A small masked image model, trained from scratch: encoder width 128.
Rows from block 7 of the encoder of a small masked image model, named by matrix and row number. Rows with one number within an expert belong to one neuron, the router's apart. Each number is 500 + 25 x the weight over its row's rms, rounded and kept within 0 to 999. All counts start at 0. Numbers have three digits each. After the name is the row's rms in percent of the matrix's.
Before each expert's rows are labels from the 100 images, of 14848, where the router gives the expert most weight on average: "peak at" is the part of the image that holds the peak. Only what is clearly more common there than usual is listed. The data: capsule endoscopy frames (Kvasir-Capsule). In brackets: how many of the 100.
# router: slot weights (encoder.blocks.7.mlp.router.weight, 8x128, trained with AdamW), inputs 64-127
# up: expert up (encoder.blocks.7.mlp.up, 4x256x128), inputs 64-127
# down: expert down (encoder.blocks.7.mlp.down, 4x128x256, transposed), outputs 64-127

# expert 2
peak at: bottom left (100)
router.4 054:502519490477512504513505488489538478482520488495500478507487515515501479510557464510503530428465517493520486456503496467485500530495488497494458510474526525501545492484527504488518466489485497
router.5 099:501498485549501501502510505504526510510521502500483460487504493504475492476496500516496549453499489500533499474514508481497497525487500572499456526479507498504531502487511483511510496460497494
up.0 078:490494502498467528511493535498510506484518496491543463524511502501508470495504481517478475508472493480505510496521452607468481490444525472482497491494493472484468519540503487489549503502484507
down.0 070:523460479513500504489523499532509499525488503513477485484466506463525484482509526478549501460521503541510488531408529481541503524520513491559518516511518484532502504514512535507476489532507467
up.1 118:528483497519469525510487554551487493493523486450515510510465498491482508487466527505460492486525481507518504544454535510500521464514548471489524546536505521510509511505525467545505510519471499
down.1 113:448499484480506475488488460468521512514482506529465499523554504470503519533517482470518494510502530528498496455562519497492510519465478511499516495486506459479481520525497492494486486486514458
up.2 095:522477532537477464486519523531480512459504498451463478505483515476453461507487454511499459502471465521462539470506489510537484504539539505496512465485494500422580494533512470506517518487500492
down.2 097:500520523523464534505504496466500498538522480521522539530527453502494538488552542506530500525491552446510494521498486473478506475463469495492498525532502503497448484499521509516488463496554452
up.3 096:525475538505530514496486506494516465448495458560482485498514532481500519481525507515458545491539541526489494477554495479533451523480502504446484478488457514508471499510517509489493498490497533
down.3 099:531509507501490524503489461528491497532482558465491508486513479516500481476511466507462483503555458437466494496482531512510485517524461514492491477484475505473506518544544502498492470481451464
up.4 106:496482487470496498481526541495496495480559493501472454498495552527466495528481502481495526440461486489496513535517510451514510475461476551520461508498534502521546499505495517524481501474488505
down.4 111:494495476463571478489495503458481475537494500497504520472497462504505507465487504532471495520457510492507485487526497508518548522528529486505517481535484524460507522507538458493504483516537493
up.5 085:502470492476497505493515517529527495489515520561457503456484485531534496491509489533531521513499470508496507491514458527459494514525472516503537549512446544493494514532482488503482487506525475
down.5 088:530530518537493489501510472487480507502484490459511496487518504472464480495482515512474517531529510487490514524467570456531515477541522476472467455524496490461517484483527478526497507504494504
up.6 083:500510489486503499526496535506545498537513492521538505460533538498470496526516492513488484500518469479447530547493532475528482467460516550517488475487460562511515501509505517527496500473471544
down.6 079:461477541488498494520511460507482536505472522469484524543492484498522492492516502467525556464466528492504483503486511512474532547496477498485519511499519472492473519542552510475489457492494489
up.7 097:538471500492486503502520482484506474514493522481501508443510555525531468524538431530502487526463482481488484493530517498506464465486506492482509533480471460501538527465490481497511506455504508
down.7 097:484494529473490508508527462509508459513471567554484506502514489474482486458522514474465499494507522521501517460491507500492534541506549492496500503501525529469492515529524479462498525506418510
up.8 105:510466517548485490495471505493501538517523508511494491556510493507494517517451515487488504540481522498465517536529533501477450492562523512504480525497485518479525535477501506463470493499485514
down.8 099:506488492472501504484504535509514482489495503490480500500454528509485478513522484480525513487481473549518467526498500500512448513474462493486493459525517448484478479507479510517544536485531529
up.9 129:481459485520473518511440478466491512489516507525503524539493507517456501506570485489544515511502480541488469530502476471500504473494517538487506491503499511470490532463495502476535512502506491
down.9 113:444500517465516512449501483497470453493512504500498459519539508501515514538473542507521519541525450520472458434484528459492510510527503521506516509498488483506502505486495507515505499486517477
up.10 072:505509519513492481525498519523515539450508486471462552531538527515524513506536466509506490459486488496460520511474512501544505503486482510475526523511486511515460511485491478496521490491527513
down.10 089:466503481465520507525513462435466506496512481546507527524519509452517480493510482503559498507542472548443493501464474487490546511498489539493522543552510508522504509484518484520524508499465508
up.11 081:499488482552505531481538449505522545502510471529476546507522507482553503550470511539544463483479545458490515489502509501501513521511534482485485486492507482492504514538493486454518526514509504
down.11 082:482513512476496486483463537524497495537491524506497454495491499486471509452511501507493528517473458509497536475517495502475464487454475520501487527499538512529498524455518502511520480460513462
up.12 078:483474487513504488484531492508487484517531522521495506516491516494528505497527510512515538451478490493526482506523497517492502509483526486504475497497523501479449456462506521513549460458500508
down.12 085:530509513478519458516481523460497486502511563484538504526549443521522481504514475525491494508532524486474474513504499484517513457446474543469544518517500545511547468538512491504474491499537503
up.13 157:501523573520489523511495548489509523526489489460533532479488502507530435446504508515512475521483496527508499465505519535500470534489479494456488536518521507495526506502456541523495500467513508
down.13 144:551479540528487500481508527539505516505502515562512490498476476503446543543467494489478493541504553480514515510502504476487492527493470488504495490490500518520516437484510514499505463490494453
up.14 122:496554523473512478495517530500481490480528508471459501480519525544543539480484503512566519501520493507473501522499493501520486480464476476483547461483478489502524493522486486505500504513495490
down.14 116:484509443514467479483511481504499548502479526524516502555524493487523467479488507494482481474518506494510497568462504504531521436503545474503453531566521497522495527509525454487559522483485510
up.15 092:482489505526462520500498497514500479490481523486487514498531498487551504430525494478494494494478514508499497515532497491513530493508528481459497453490455521503528537498501477470477522489472475
down.15 106:479518462546503456515470482471482479471476481495504493541467502500510460492490439512518502495554487456487462495530498469491503503504504551494522518504516445519471532542522482516504511504489528
up.16 087:500506521567514484485491540471507518515450483499480498482521544529497504526483460531524501498507501511469500505516531544512496511532451534448420481544493465483482492485498518479516518483536438
down.16 088:464503488504503523534454514476492508501495555514499533509528499502520492508491506496489477463487537489441456487529497490498503505506489488458507470497490502504520514567506510481492487491505474
up.17 081:492501529530518527464492421528525498510503491508495472460502513488493479494441485464546509521483539490525493533491480503514497514515480490512503489514475527492493500460537466500530508535512515
down.17 081:544478519484483481504494502489513482490516514497515500512495467466486543500454538541450525498465482529463456468502491504496463529526530545560484447466540524518488507495438500502487515494474517
up.18 095:515481489471522496499537515491509515466465444528460493451505500516467480555501473506565497501537497480486504559473503510460517482527465508506517510456546503495490491549517503497460494542469503
down.18 099:472500500548527499477493476515504485513537530495509509532531534473546516504526512519484526495472489545474499494505491468512517486510538510483475507531510452553482497471535535508525481532507506
up.19 109:475482510503505477528509487488522500487510517490493528485541458547517449458479497497496499490498486521488501499511472523502493485501483476526492480518486489490522504526495560506515527472428496
down.19 108:543519490497487514452481507476481514508519462514545475513486506473537493533515497525523512512491555475504510537467503499506483515472533523503516554486501484481457462460520473512499469488562501
up.20 079:472490494531486504511509504519461549474509483474501536488478490468504554556536508530493498450453516481454505476578466505464509484504498493506519475506481482481487513535479506466551487536483518
down.20 082:503498511519483520492455526497508457496535493508512492474464502544478486480507458531458500521505507531535474489531490452494540482469483515507467523542506485502543458490502468501445496519510503
up.21 081:499526521531496501547524574477488512481518450467481475518518527509469533522511464494510480447483505521505525506536500458495497525521504480508507501460479528503494519495486476546520507531521496
down.21 080:513482460524540472465503473505527527492497513451510545493503504460532469462498535493476502527534492509507490471555475512427472497543526498499483484531535463462503512495491554465490522473503492
up.22 084:515533513503491485519495535475497534503523474526484512485504480509445499490515506519492468477502469472467531499489477487527489461491514501527466470472492510490521506505488521517542481472483503
down.22 082:490498537472505462483516482518518465516491521508544526535495485481523499499497512493528500527502516449522497468482477516522489552475511508503507520506491491520487486487549509505463523519504497
up.23 187:490521531533479497485517488491499491526534478510527498500500473478523516478505480502492483454503526503513507503510528564467526487476532532468460487502528501484509497560530481534520503513463520
down.23 145:477505492445502479493499493528470486488500538483518543519491512552470489568511548481478505536508495459528499462528496478536514507497508460539509497509492500502450513481495540485457498496513489
up.24 091:522477492434472504497502540506499546466521434541485535494499484508479467545525458534478486518494549497498507518511527525489472493505503496513490527515477490509489516468509475510514485520466515
down.24 093:445495483532500456516500518505512453520536504505562513520526462503496495418477475486501501440462493491560492500491532494509512508520497557482497495498512498489514533497534498514474483468518505
up.25 106:476499527440482514501539500471522497527482474486504535482498467515491486520487515460486481494497469530482493509475506517566475474475488543471479512538470462506534483477486507501474493485481520
down.25 098:504472457553465528540494513548430515493520521517516503436473498501498522511490490526493514522490509482515507496519499519485488553508522476521523469489507510503476500518525482511529505523527535
up.26 098:490506496552489533517489530471502537512526540508516562499508521547498465484468510511492490471448509490495486512514495516552523513492520484502505460516451507460480502531521484475504505500554507
down.26 096:530522475470494475476507490500495500498460454465474425501477472464493532479480534515524521511541516459507531522478494515497522506482464519525477532487527466523515526470515506518486474503507477
up.27 129:499510510510461471508478533490481490502489494439486505465504474481523464490496519511498499509528427451474510518490516541585481509491470531491488540536522469513486543528505506529488523476521509
down.27 112:470486453485513454491514440461538461483512528485519508569513466501499455464542542515529477472492521537501509504524520482452507527500492494496541501511484518445498493505545478503494494523530490
up.28 080:480484462513472501517483551498489517540540461528511528493489516484490468555487522505496506522518503555517525451428478512482508502545487493545489496499498510486503486496534474474511512522520484
down.28 085:497501501536445464489522474510496505495439494488490540520546476527521480423491463468512509494514502497481473512495518502505500493502500525472496491539488460470529539515470501548472496466508544
up.29 151:493512526513535523516497514489511476524508494554489503477497489513451493528437494493546556493485476484529502483506509458480468499505477493505491471503529479471492464471482522539489468487504518
down.29 143:499528474537498499536525503512491499473512489472494508497502487464548460459528514533519506462526496498475519581506497528506507475527521545520516497489478484538481563529538452516498497483502486
up.30 065:490465466472471501532488483517562474526498499499495475539539476497556499500512481505475528468542465547516533542500502501500481553506516497521500494471493510498506511529460489512504509468471460
down.30 081:492489506435494496489499473493529502476498495509546506507504494529516527512516558471469505503505511521502494523513477496527496517485506546476498552484520518491490475503502520471497480448458560

# expert 1
peak at: top centre (80)
router.2 080:476466489531494540513472517506466516486485454479531512495459491525558522535492483524483512471537486529504485518432540493477527479473467461556503503486468509479524529506486530493533488521501475
router.3 081:480471497522496531498468521496480520491481453479530515484463487516561540530494483530475500481533468525517498516434540499448525469486466455568491496475485498484529524519495533496532523531503465
up.0 073:523500552557502500506501493482518509501549531500512488505475502506507498478481493477503484526436519528492481483522527523509518472494497509587493521477484506482524486474472460500468486460556513
down.0 086:530502474452493481563491537481481517503499520488462502498537503497511530475458509502519499493491515523480489498492476520510484492520512495513477477465493519530478473512499528465488514474484538
up.1 106:475532457500468527492521497514483499481546514526461519478514496516509462517496525462479536484484504518486518519513519529495456485470521528494510459503515533503468500492508496519484499484481465
down.1 100:541493524495522481525506486488518524499485509507483481549535492461464461515524492536516451508525501466501527484511531506537496481501474524519517504528457513488564496480495493493513503479504511
up.2 088:506485482530551452498517481462489495503510536481503458512462482504522488484484495522544481520522520504470506521479475427546515457503482529491527533500515542515485554523521493531526485511526530
down.2 081:493467511500498536494500486497486507495475466503515529452493511539500466508517539468481517478481486502505510473526499590440471528512526458494464484508520508476514481507498468493482499504511470
up.3 112:483493531488512464515506480524529512471519565519526488497497472512495496511504471526496495547485538529476468517556495522494550488454479479503463535512478434539484513478480520494468506529523519
down.3 091:485518520568516534471518526497496479535456447501525498505547521448485524522461491523557528466522490503536531489457495457484513485529506489503527488478521564499507503493523456551520512508491484
up.4 089:504518460524468515489545473497497521514512492501537512503508497498515521504481500528504509570516456494502492483517513483539474487488475526515513476493469487530531485501469524534536506525512478
down.4 095:487459535519508458512471516475474489509499517505462518527497550534504495474511489489467506423492533522515523496466500497460476506495498461530498526503544468491498500497501501466489467478497500
up.5 196:493500506490470543527490474510503479488474485513464485505516516469515506475528518495434530527483485489584468545488500505533495498490455549486503466492501489493518505481503508469502489502464494
down.5 165:505478481484497526544522498536503533497487498487475457492519537458518484479537483464490535528495458553562481493527495521494485527483495514497503496458478493526495486500527518458514466497471498
up.6 092:473488489500523476455493492485484520482506568516505530550473511553477470525529517486496464530482493525482491537538486502504518491495507531539483491459492471520468483482467489502520472537523488
down.6 086:508490531495500488531510450527495506540467484496513511450527525476555506502481465521504530471489497471528490461465499467510508507508487483462527512529520549530557481512519529493479531471526497
up.7 092:525544526487473456484481474532509500482513551494503508553501493536465514505527513512522484546503499521495502507498480493499493506502501524555512513447510557448448474504531506517501457470481488
down.7 104:496523470497511544550470511455493510506452452496523491436514529501531511484510473512474487468490509494508488485496471542530491521531507530473488513500479467533523524514524473501510460504529541
up.8 097:502479472493514517461485505494498493486468483472491508513464513543461482486500471532528494486514497509494528468477536530506457488516479528520523474469537487510528463500477500545550520462498457
down.8 095:486539527534484472496477500534483519517554504531490491494546464483525526490493517502451503473489512494529532519507490482483526516500506458529493495496476502465460531507510534480486495537531518
up.9 102:525500489515496495492507469516488496450467480518543519533510521463457454511495541510521476491488493475483532498494468519509546497493516483466484471532504525532468458503512517502522500488542465
down.9 111:482491506454500516499478491502476487522479491491486504482514511496519516497546487523447526516506522516557486466499478458504476514512501520457530525477491539498475530521483515510513498539497549
up.10 076:492496528470454553505495484509519462521469519506493459482482449513494440510448554504494504466491527482488465510505493506460565507516502519533489475514478436466505520486501499483527508508485489
down.10 068:472469484529509504485472526524529518477545467476540521487509496448519536517508475518533501522514465479471541470496535516513489475509529480518514459517523487483478500455521516527477469515537510
up.11 107:505500463483491479494474503454513472485508498519483499500457479471517472484482512456530515491508475520490507500498496454457512454460477506542539498490537477518539527448545513538492530465479463
down.11 107:465497513536504535477530503506571488497514515476515492516497522531492493465520478524504481539512501536473495516520514585468532513499496511450497481503488438516513457470500463534511499481506478
up.12 086:520504500514502475464524483485521483517516505503455513492449511540512486464484535491494494503500480521500468520538487489467482455465476544482557502495476492471511487518549528501532469521546441
down.12 087:467478501487522471498481516502480503501509495470529489488526492476499512545496485506528519494513541478490519492462518517525475551525533499526491478531473521541494491450463498516469517491516546
up.13 116:518498531494456507481524467504528484500490490510513475517453501503455514511533508488470449509455447522512470502517554485490507481478541494490507507512491449509534530511491476477491510482509512
down.13 113:500481502503485495518503545514458517523496499487485523531534495473554505479480505561508531479509503463478514455443483485521528462517518487523495470444494526505489494488493494517487529489496531
up.14 091:498509452477484550535507544492476491466473523478508462524489470508474495494546429504463523466517488505486531519493503534519464480509474494511518489518497527529546525483452448538503525526473503
down.14 085:489484555502504475441502469514505561503523476495505468518509496470526449485502544481517493527480495491556500489511556468487546506529544481511516522502522491470459511508521539461500470466524518
up.15 111:523465518502525509494466485526550486494493455455486488511514498499503507546458508534497449476511487512520533534460499484496494545478467506520483506486510498479482516501484525468514469534511491
down.15 098:442529502478463513513521504486453494518492521518509507470472525472488484466502476482490532504481528492481444455499512518520506511478530531478486468483444495482500475503519497514477494545478504
up.16 120:509474472539481514514513508528528465487499489509476466482536502524521499517544519462483509527520519496527551488521526460528473555476523549495513469497483509519505471477477530463510500456484550
down.16 117:495526528468487523529485487469529488530491522484520485465537497519494474511477496426487468489508477535490450546487533511480514505487502537499491516498516461505504486481576485513471498521457516
up.17 082:454468519470496551460539499505472481525510540521440509492496510487502487477471516538442521487501530510485475513477481503518492493489495475519488477496532508486467498511484476529485521484482554
down.17 085:524530508518510455517437521509516508517507450522477518501502486519513499539509499526475471513497485490500516477547471505505526482511526511467512493470478514438496509517489476504501471528529500
up.18 077:456527482463490476539522524509546536525505462510497522500465463486511486465476483539497482481494487507478462487471493491491508544512495513518515496470558506458500494500526466488518480511505552
down.18 082:481533512534541511441501506440454489517508564467495514492530507515508529536514516442502513505483475514500517509491477503502463486466476486481465514511535487507503490491493519559507514540506455
up.19 082:514465476507491539463454496512465496538490526496464520480524514483525533477500486531500513467493522539478475494477477479517486495527518474499499499457521537534535465484503511499520506484489500
down.19 077:514516529458515477501500487511512531504557495534523483506488496542509494507480562506511473514512530441542527530514519549506511487505486526512511516504458514498481488500488480522507507490551519
up.20 096:499495545478443504539531549481471513483485520501493516488468479486545508520478562463509493507494531477514508477498528510480497502509511502521480487536454464496530502462502503486495491497510501
down.20 088:481477441502519520435469459489544459488483475502486485529537498489475487488526446522516488515532488529498476499475518498494520497491501477511497510480494504477510489494529465534478507501472479
up.21 077:445486490504525498517516494483479453482485468516515504493484535514464475497466486501533501537509501516507463539496495474506520490502517524477515460495538499508514500473504491506492514497510557
down.21 077:520521541527476490471523519534504540500488530507453525518507482509541472502497512503482510488519454536433559497507516543515514492513461460499484546465493515515491485521496511515543519509500484
up.22 115:460528526482505478519452474519483532518487495443505433531493505485529525518488492539496498480500482498512514492480513463501499496503508479570467515473525431510498508500537522500517488513461527
down.22 121:512489466487532535474511520483499486456506479536576530475511503519489467473495487512535470527478511547456472540529468513508535479481510530496499470500465519479516526485481525506529455476478495
up.23 087:481478505471481510497500447480505456474506473493523509554458499522513508509492516500513486519448468495515517481519518575477556519491475507491487514503486513526485483493469517476520508507463503
down.23 090:550519514500498546541486480512491558477437555457488493481520512500540455518519477512493530480498521498485488522477483482534480456501475515502491487532536501497495489449510473533516485496505508
up.24 097:491466545470498472527466527518506523514526552501543496472491489513493490509502512495550488510450514527511509487524511490464511457522452506451483483471521473511507447510504500475547536534455500
down.24 099:501541487558496506467516487469506493479510489456489518531471479504517536496477498475462537514536501497495501503504486513553524511497567493563485526518519507506538537463518495539464481437513491
up.25 093:495488484497515505494540503516519534533499518481528531528515486483475531487484469503524522493485506522502515497492486475471502435458515492492507507533491498485490540500484525511524518530552492
down.25 085:513467556547560465516466515507470492488536460516516496494500512511524511518498547484516513528522520528507492507502506491543494541516479468486515471467501494489517488483490479525507533492517492
up.26 096:477452498496499494467490484495533499504536471491516514529489463484455500521520493551542494522484493444505502472485489544517532503517489528481533515522479478554502486492511527513524497536465513
down.26 092:479527529517508505505496474533485513493456480487518483454484499522548530508503492468452539454501486533497477517518529456475462465479491512513452466504497464459495524525481502489451480500529479
up.27 078:514520477469481508486464496532464531539476532462522493503542497502483500531526467491491541499504478560502526502475486463511498487550528442487491497479462519484530493499496525460508474481490540
down.27 072:527473508501533461506499474468512486461511507493455501535504484490503529506472545496507513542476508500520486523531488479496518511501462538478502535575502511474470480475519498504534503494508465
up.28 259:464560508480484511478454485476531529511511493489489463470538502522497483488508480517469480558527502510502490522491491444460507510499472507526485501485512476478505528505520526466509516488513574
down.28 215:507487433512523487499466517466464499499478468477520470455537536477512525530483515501524509594480467482536496523509515499524521463491469525527482506473480486504548521520509528505482503506521539
up.29 124:473508487489493488486501461509486465522503535470501473533472501513542498496499507542503474518480453517488500469546511501496528480466515537547503511451474513468528504488508476483552487527502525
down.29 144:512502500506493503573499455467530514523501473483512499470516509490525498504569489480530494521479463516524519469535548445500495463530529518507515509507470500506516507443524509508473491533493518
up.30 064:487496499528489501472545508490535535512514468489462487531452449525483507491515477526480489477487486488472507504441550476488490462464547508521541496513539539507539516497508510508526532487499468
down.30 077:484481492515549481491513493484530531514532488552464481567489527534517494477482559506515515442503522502513432481456482501483508479494518500523456455503510510498455480502476495487481520484512460

# expert 3
peak at: bottom right (52); top right (48)
router.6 165:468498461509495517515500469513491511527504519523487454479506501490505480484448479483501450533538519525511502523499504474490524530519498503485540539484519557518516513477517459509496528511499513
router.7 150:483521534454520478518503478443444489523513514539480479521497539482507472406508494500494515500512531490521483498498510468522476472488503541482479544497525542495483512500525490501487494484477522
up.0 103:455472498472494509466533503508487504533518504506499487557513501472459450506538488515472508506505477502515490475514506565448552562495519480514443516464501481497455518498498516517541527497492519
down.0 089:512476503507535518494470498504532494526499485505487497474523506493499517508481553514526537507545480517546508493468485485477478481512540524461521501531518471484561504485464465531490496474522499
up.1 090:533481502502488487497463492521494495532485473472540517487498512488570562458530511457517508493489519506516511487500482491511498505467468472473525565499502484463473535483482438546495464501502542
down.1 095:492495504459483545493501487486499484551531503474505490483505484549482470506487459515447516514476480480487465523475536508502542479537445510512489495518488470497522492488509448475501524480457486
up.2 108:469514512524481504497492489532466485493502463493485493495495504506480521525532505527503502498473515502476474538522547488454474496543477498466436497460501477536485496502499513509446511488516487
down.2 097:477518500506505515560534502520511513444525490476533502521499501518480463512495465489468499491536510500503496469473490471494536491488580467497535448511479519536498515488476507558484505472530538
up.3 082:504502525468466472514537484516472471488488496546436528512498483470494551476522462466518520504498478466539474502515451467453549478480505507470517492490495523546512519561509499545461503471451497
down.3 081:479504440479560506501505483523529480505518519493498511481494507508460521489485555572529497558498512455493485495477509517532508497472501468529475473532520470513492493435471515517533516488536524
up.4 091:479447485488522482504523509507548483530513556486524513542481525541506465478440535459549518554518486545484447481534499470544486500481508516484525517515494482485532517527460518476511496486505491
down.4 094:510532527478434517491488536499475491490485480486459496467517514485496503508527483526512511500482493439506504542504532508516494477515446534543488487502519457509466454482493496495463533499462505
up.5 104:470486508454504535515507501501514504464509556505488496463525490499518476526549499492477469509533469538509526481432522473531515541456490489505534507512457535486496511486510516519494529480497520
down.5 100:492492512538502505513484474484462528521535428550486518507525512534479517472444471500460529507495520480502494506528509474494494504476480520521538455485536481454501459502478505509510478512492474
up.6 089:499546503522468479484485497520494491519513461505534550468516513501517511509480470509445515504497525483467525510526516512518490547505480470525538508508404494552508477508507475498472472493488568
down.6 101:457476482487483495510516515503529557498519526494523493538491509504528484495478503442513518454534466499459502548480512493509488490513506493490471506519519464554473511526515488520509521530469490
up.7 104:520499499503471476501505543474531527495495532507525500486520507519521484528442491488520494510525460534483509531457488533516494458460507477474477486528473461528510522491501465490482460518479506
down.7 102:480510496510487507516508523507507522510465504505471494498491481478497519462498437513494499476550489499484484499500488500488484458485545514464482475522465500491522512514441472549509517436497508
up.8 077:540504479523548488508486493546481513542445491461464475509462498495503506511522560499539517525496522502494509519510502464489495474447494483513507490445524468538521424523539481491520486503540520
down.8 087:480456504444424551524519484478520524482547520532528471492488520493530475492530479496519518488495507510497486501440520485487501512510468479503508539523522524510467524488506520450483521493486503
up.9 125:491530516493517506522486522464490493508474561493507500500521500463504442466485538482511447525507471550555451459469519480541497500493523491482519542488432514529514506501485521527491490470531519
down.9 114:512477492498478510490494497521500508490504459538518497504450496509507550507504483463488522489475561494471571548512516519445530491517492509519507496512524485477499504517552483513508498541513480
up.10 099:483522508480501505492509469461505510535489555518461494497480471538475493492463524497528498524485514500496478534563512528529515523519461532495480520529489504507509461482487537509504538510525475
down.10 101:508484460512481473472481522522494486521502452478483512472460557485492508518562475554507533518512507470517520509463502494530515473437540507503494512493471478507513492538533489513499520516466526
up.11 094:443508502501517510490548489491485458503512499540468520530469514496465492504530505563490510516498521488510509490511500503526550505485517448477475517470472500540528517490518504512458559459474554
down.11 099:505460452459491502523491509557507517458477439517525527478531505515505487521466527487541534448513486476471466504487481523477531484469537511496490515510491486544528552544480483520476496526496520
up.12 070:509520523448485527533490484490514468462528467476470499480496510508485506481509460523533442497489508505492529464444473486505492488500457496531508471467482504562497509499507510493473446518441481
down.12 082:482511484479510468452462510519476476501504447513538487470510504454491501518525485553533483489499516484476520530546497535511548487494465511494488442522523532543506511511504523504525514475524472
up.13 089:513481493504494482502451473522495480498543544519498563555513469467471501489489495507483524505500514504484525506533483519454524538496534502471482516488448488492524483540470518503488485476512456
down.13 100:509469481534479478485531534485462523480506527459466525490470503512486463539500542497551469533531513511498495482507495496524499479527458490515507501554487476483481519472491482544478546529518516
up.14 092:506540509491493475475474536462495490492479503469528449473511500477500473534535495488498497518492487528532460544476494508556495506477531506498488473477504501506487489501521538499504485506438526
down.14 097:490523498477476482516520457529527502486525494521530484513495478510539529479510496460457518473448561487474526484536502520480516496508484516452476519498537515501481520471524479495504494471522472
up.15 100:547466527494510504515491517454439516516587554520537447476503536466476482469512513523502498484498491481492509470525529500487458473477491491465496508511520506496482499457479476523501488485508517
down.15 106:527487453481531465485527497513490483511496461492490524517448474497509530518501530463485460527510533505501503469475500453475490522482491458503490470446491479483541559454563494556510496556488512
up.16 082:518509537490519514481552464497544503506475528496476502491495489510495496413454510483483482480532487488521530480511469493470500463556505517529537474433494502513502473530471517481521472494517510
down.16 076:466488518462457477540490496480533503525520452481473491493502548509545539488508492488510502511486484475462523539525529475505479476524534511498469505462473523495523504551525466523520459493491527
up.17 094:520525540477494533506499540483549520522478508552501535492535487497480472517532488535486494507519500520479521529486476463497537469472493496525497521552425454456492483526492488521506557466506544
down.17 101:491504427500498475546481512487462514515540539491483455497488491508478465519461482491518484497492528472533491521494501512464489495543512520464535478464529519516474486496466517481468475497508457
up.18 105:497507548473543565517519520484495501535563495517492536516497509471503472490507475545458523517486502497531520475478480499487493463525528454529446508494438555490525485538495500498513464504483466
down.18 099:483541460505497520467483469568570472486480517492515457515492508544517495538459527484463485486512501493473489522536485480495538469503496501498539496547520494513502481539498472492463497551523446
up.19 086:488534523487518472506491494519494497483522500494484477510494478475514464498497449511534506510497511518494495490479472472502521513495528514504515546473526491565506425510469528479536499468488495
down.19 090:537536522486462530557479446503497499486468520526518517501489502528487466518509517504470518527496495500476461503473463545507536482466492503514470496504527465535488535478511535490439505538492496
up.20 090:519505465475501524570492504519496514478468453476508483507514497498487516519487507527504492486485512537560514511487463480486518518493498522576508478507536498472569462541456472522519509512520450
down.20 094:556499499510537512480505513486498448525488483464514519461519511470509516510449517518520525493536442513495508473494466556499531462516529455510518495495479483497490469517518464522501535507498504
up.21 087:500516496487489498507500500432460497517462507494522462526479493519509484534502471487499439481483522516541519478493491489501513484484494491557509535562512474515490491554522500474453512455535526
down.21 099:454498451496524457503461519477456464507517526499493513505533532475469509502495516525580511495454523496497478522453517513491454458499471466432460475487482515530481539512480550544499520480523507
up.22 088:450487532494495538517476496520473478498527495491495514488511460459558497484541497496501479509495494500468525516429474498488540474497469509490503461464486479493496510474520516520550470510469481
down.22 094:507490523482498508500470484521512508545461446499492498523496503531541515511479489496471507491524475489529457475487513509498462531506483506522456512459495522463469471494501506457498482529520527
up.23 094:471530550541444535432471452501459522495515533520549510482516524459526474521448508454477495534526500487499524482485470515501509502507526518545522498499472497498514516510468491501499512528488471
down.23 100:515481528513468514509496529538500530468509504502484518514485549495509498498485465500455501561523485514501532555487477455484433507511542504507504505530490533473482519485515529502469476479531537
up.24 109:518500462463481520480532481564506510521494509471502508483537464453489475552476471514495470489481499571481537496517501509526540560477507517548492528507459476467509517507445483517474511490513519
down.24 108:511452497475503512496492521494451514492491456502506588496500487490531538485508572483502474510509537474497481448516485476505511527481484454495493517478513548490515518454496525529505511550523523
up.25 079:542504509526462476496490444543488494456533485483485494489532513515512521527526456518469520502479533467512511501478510507499547499526539508472523484501501520527462490505501493492499498433477521
down.25 081:496479537488535506524503523476481517472546533497500528528473486430475469465492490497533488508513520506491524500539487485500510493484483516547473527475498521494511504447496482529473500517513475
up.26 102:511479511529554479470541506506533501520487505456477519474523496503533509518506485460534491492524522493452477481512483518493525457468477506465527501488497489469496512503511470527503449512511511
down.26 095:474497539516502471523516519481480510493521531506527504459474518548522526481453473483530482503487561502530549464514509517481498557476476514454497525502547491455500476487544513474511473504556471
up.27 131:491520501493496502461478536514486498516475544505550490473507510534492499509486543522508518539509494505480492447520479522527496524515548480508479493497461483475487460461524484510485492457533531
down.27 116:544490507495510522520468480518503480535525516479452527492513499464494486553489497511471484511517494517552469492490467451500538545475487461494516514487509515484503477455484536483498502517515500
up.28 086:509505471509466540563506487451548511509485497496484478449529471474512514474472512531531487525473510541532543539497469518519467506492465483490496528518528496501508495492484496460515475468524509
down.28 087:501520476457530487495516477528445455534484482473508474518438505535510493522510500487484493484501534496507493467488510526477484476526532486471462509490484481539533490492515512528479523465509491
up.29 073:514497489578525513535504540471545476461526496477497548509507480528483533511494498496502509482522494500509476492530482490443534500452456491475486496526484469523550479452510494524539557476480477
down.29 074:525449485511463509505521488562481505477490482506470453447479540503496515507509460501468497439486473461494535501531551533516500553513507486515525491496514540517451541537530491462514507516513522
up.30 105:507546526528530482527492461467510477525469489480499481515494540509549531544545502484530520485505449502472526497506472509460496480474473498497483488517515498527481490503502522508422511522493459
down.30 101:512462481487511521529553508500489523500547507478547503453474478457445517492497504514529485509492526469481504472506488459480537561509483482495514491473452514498526516520490506496465522473505533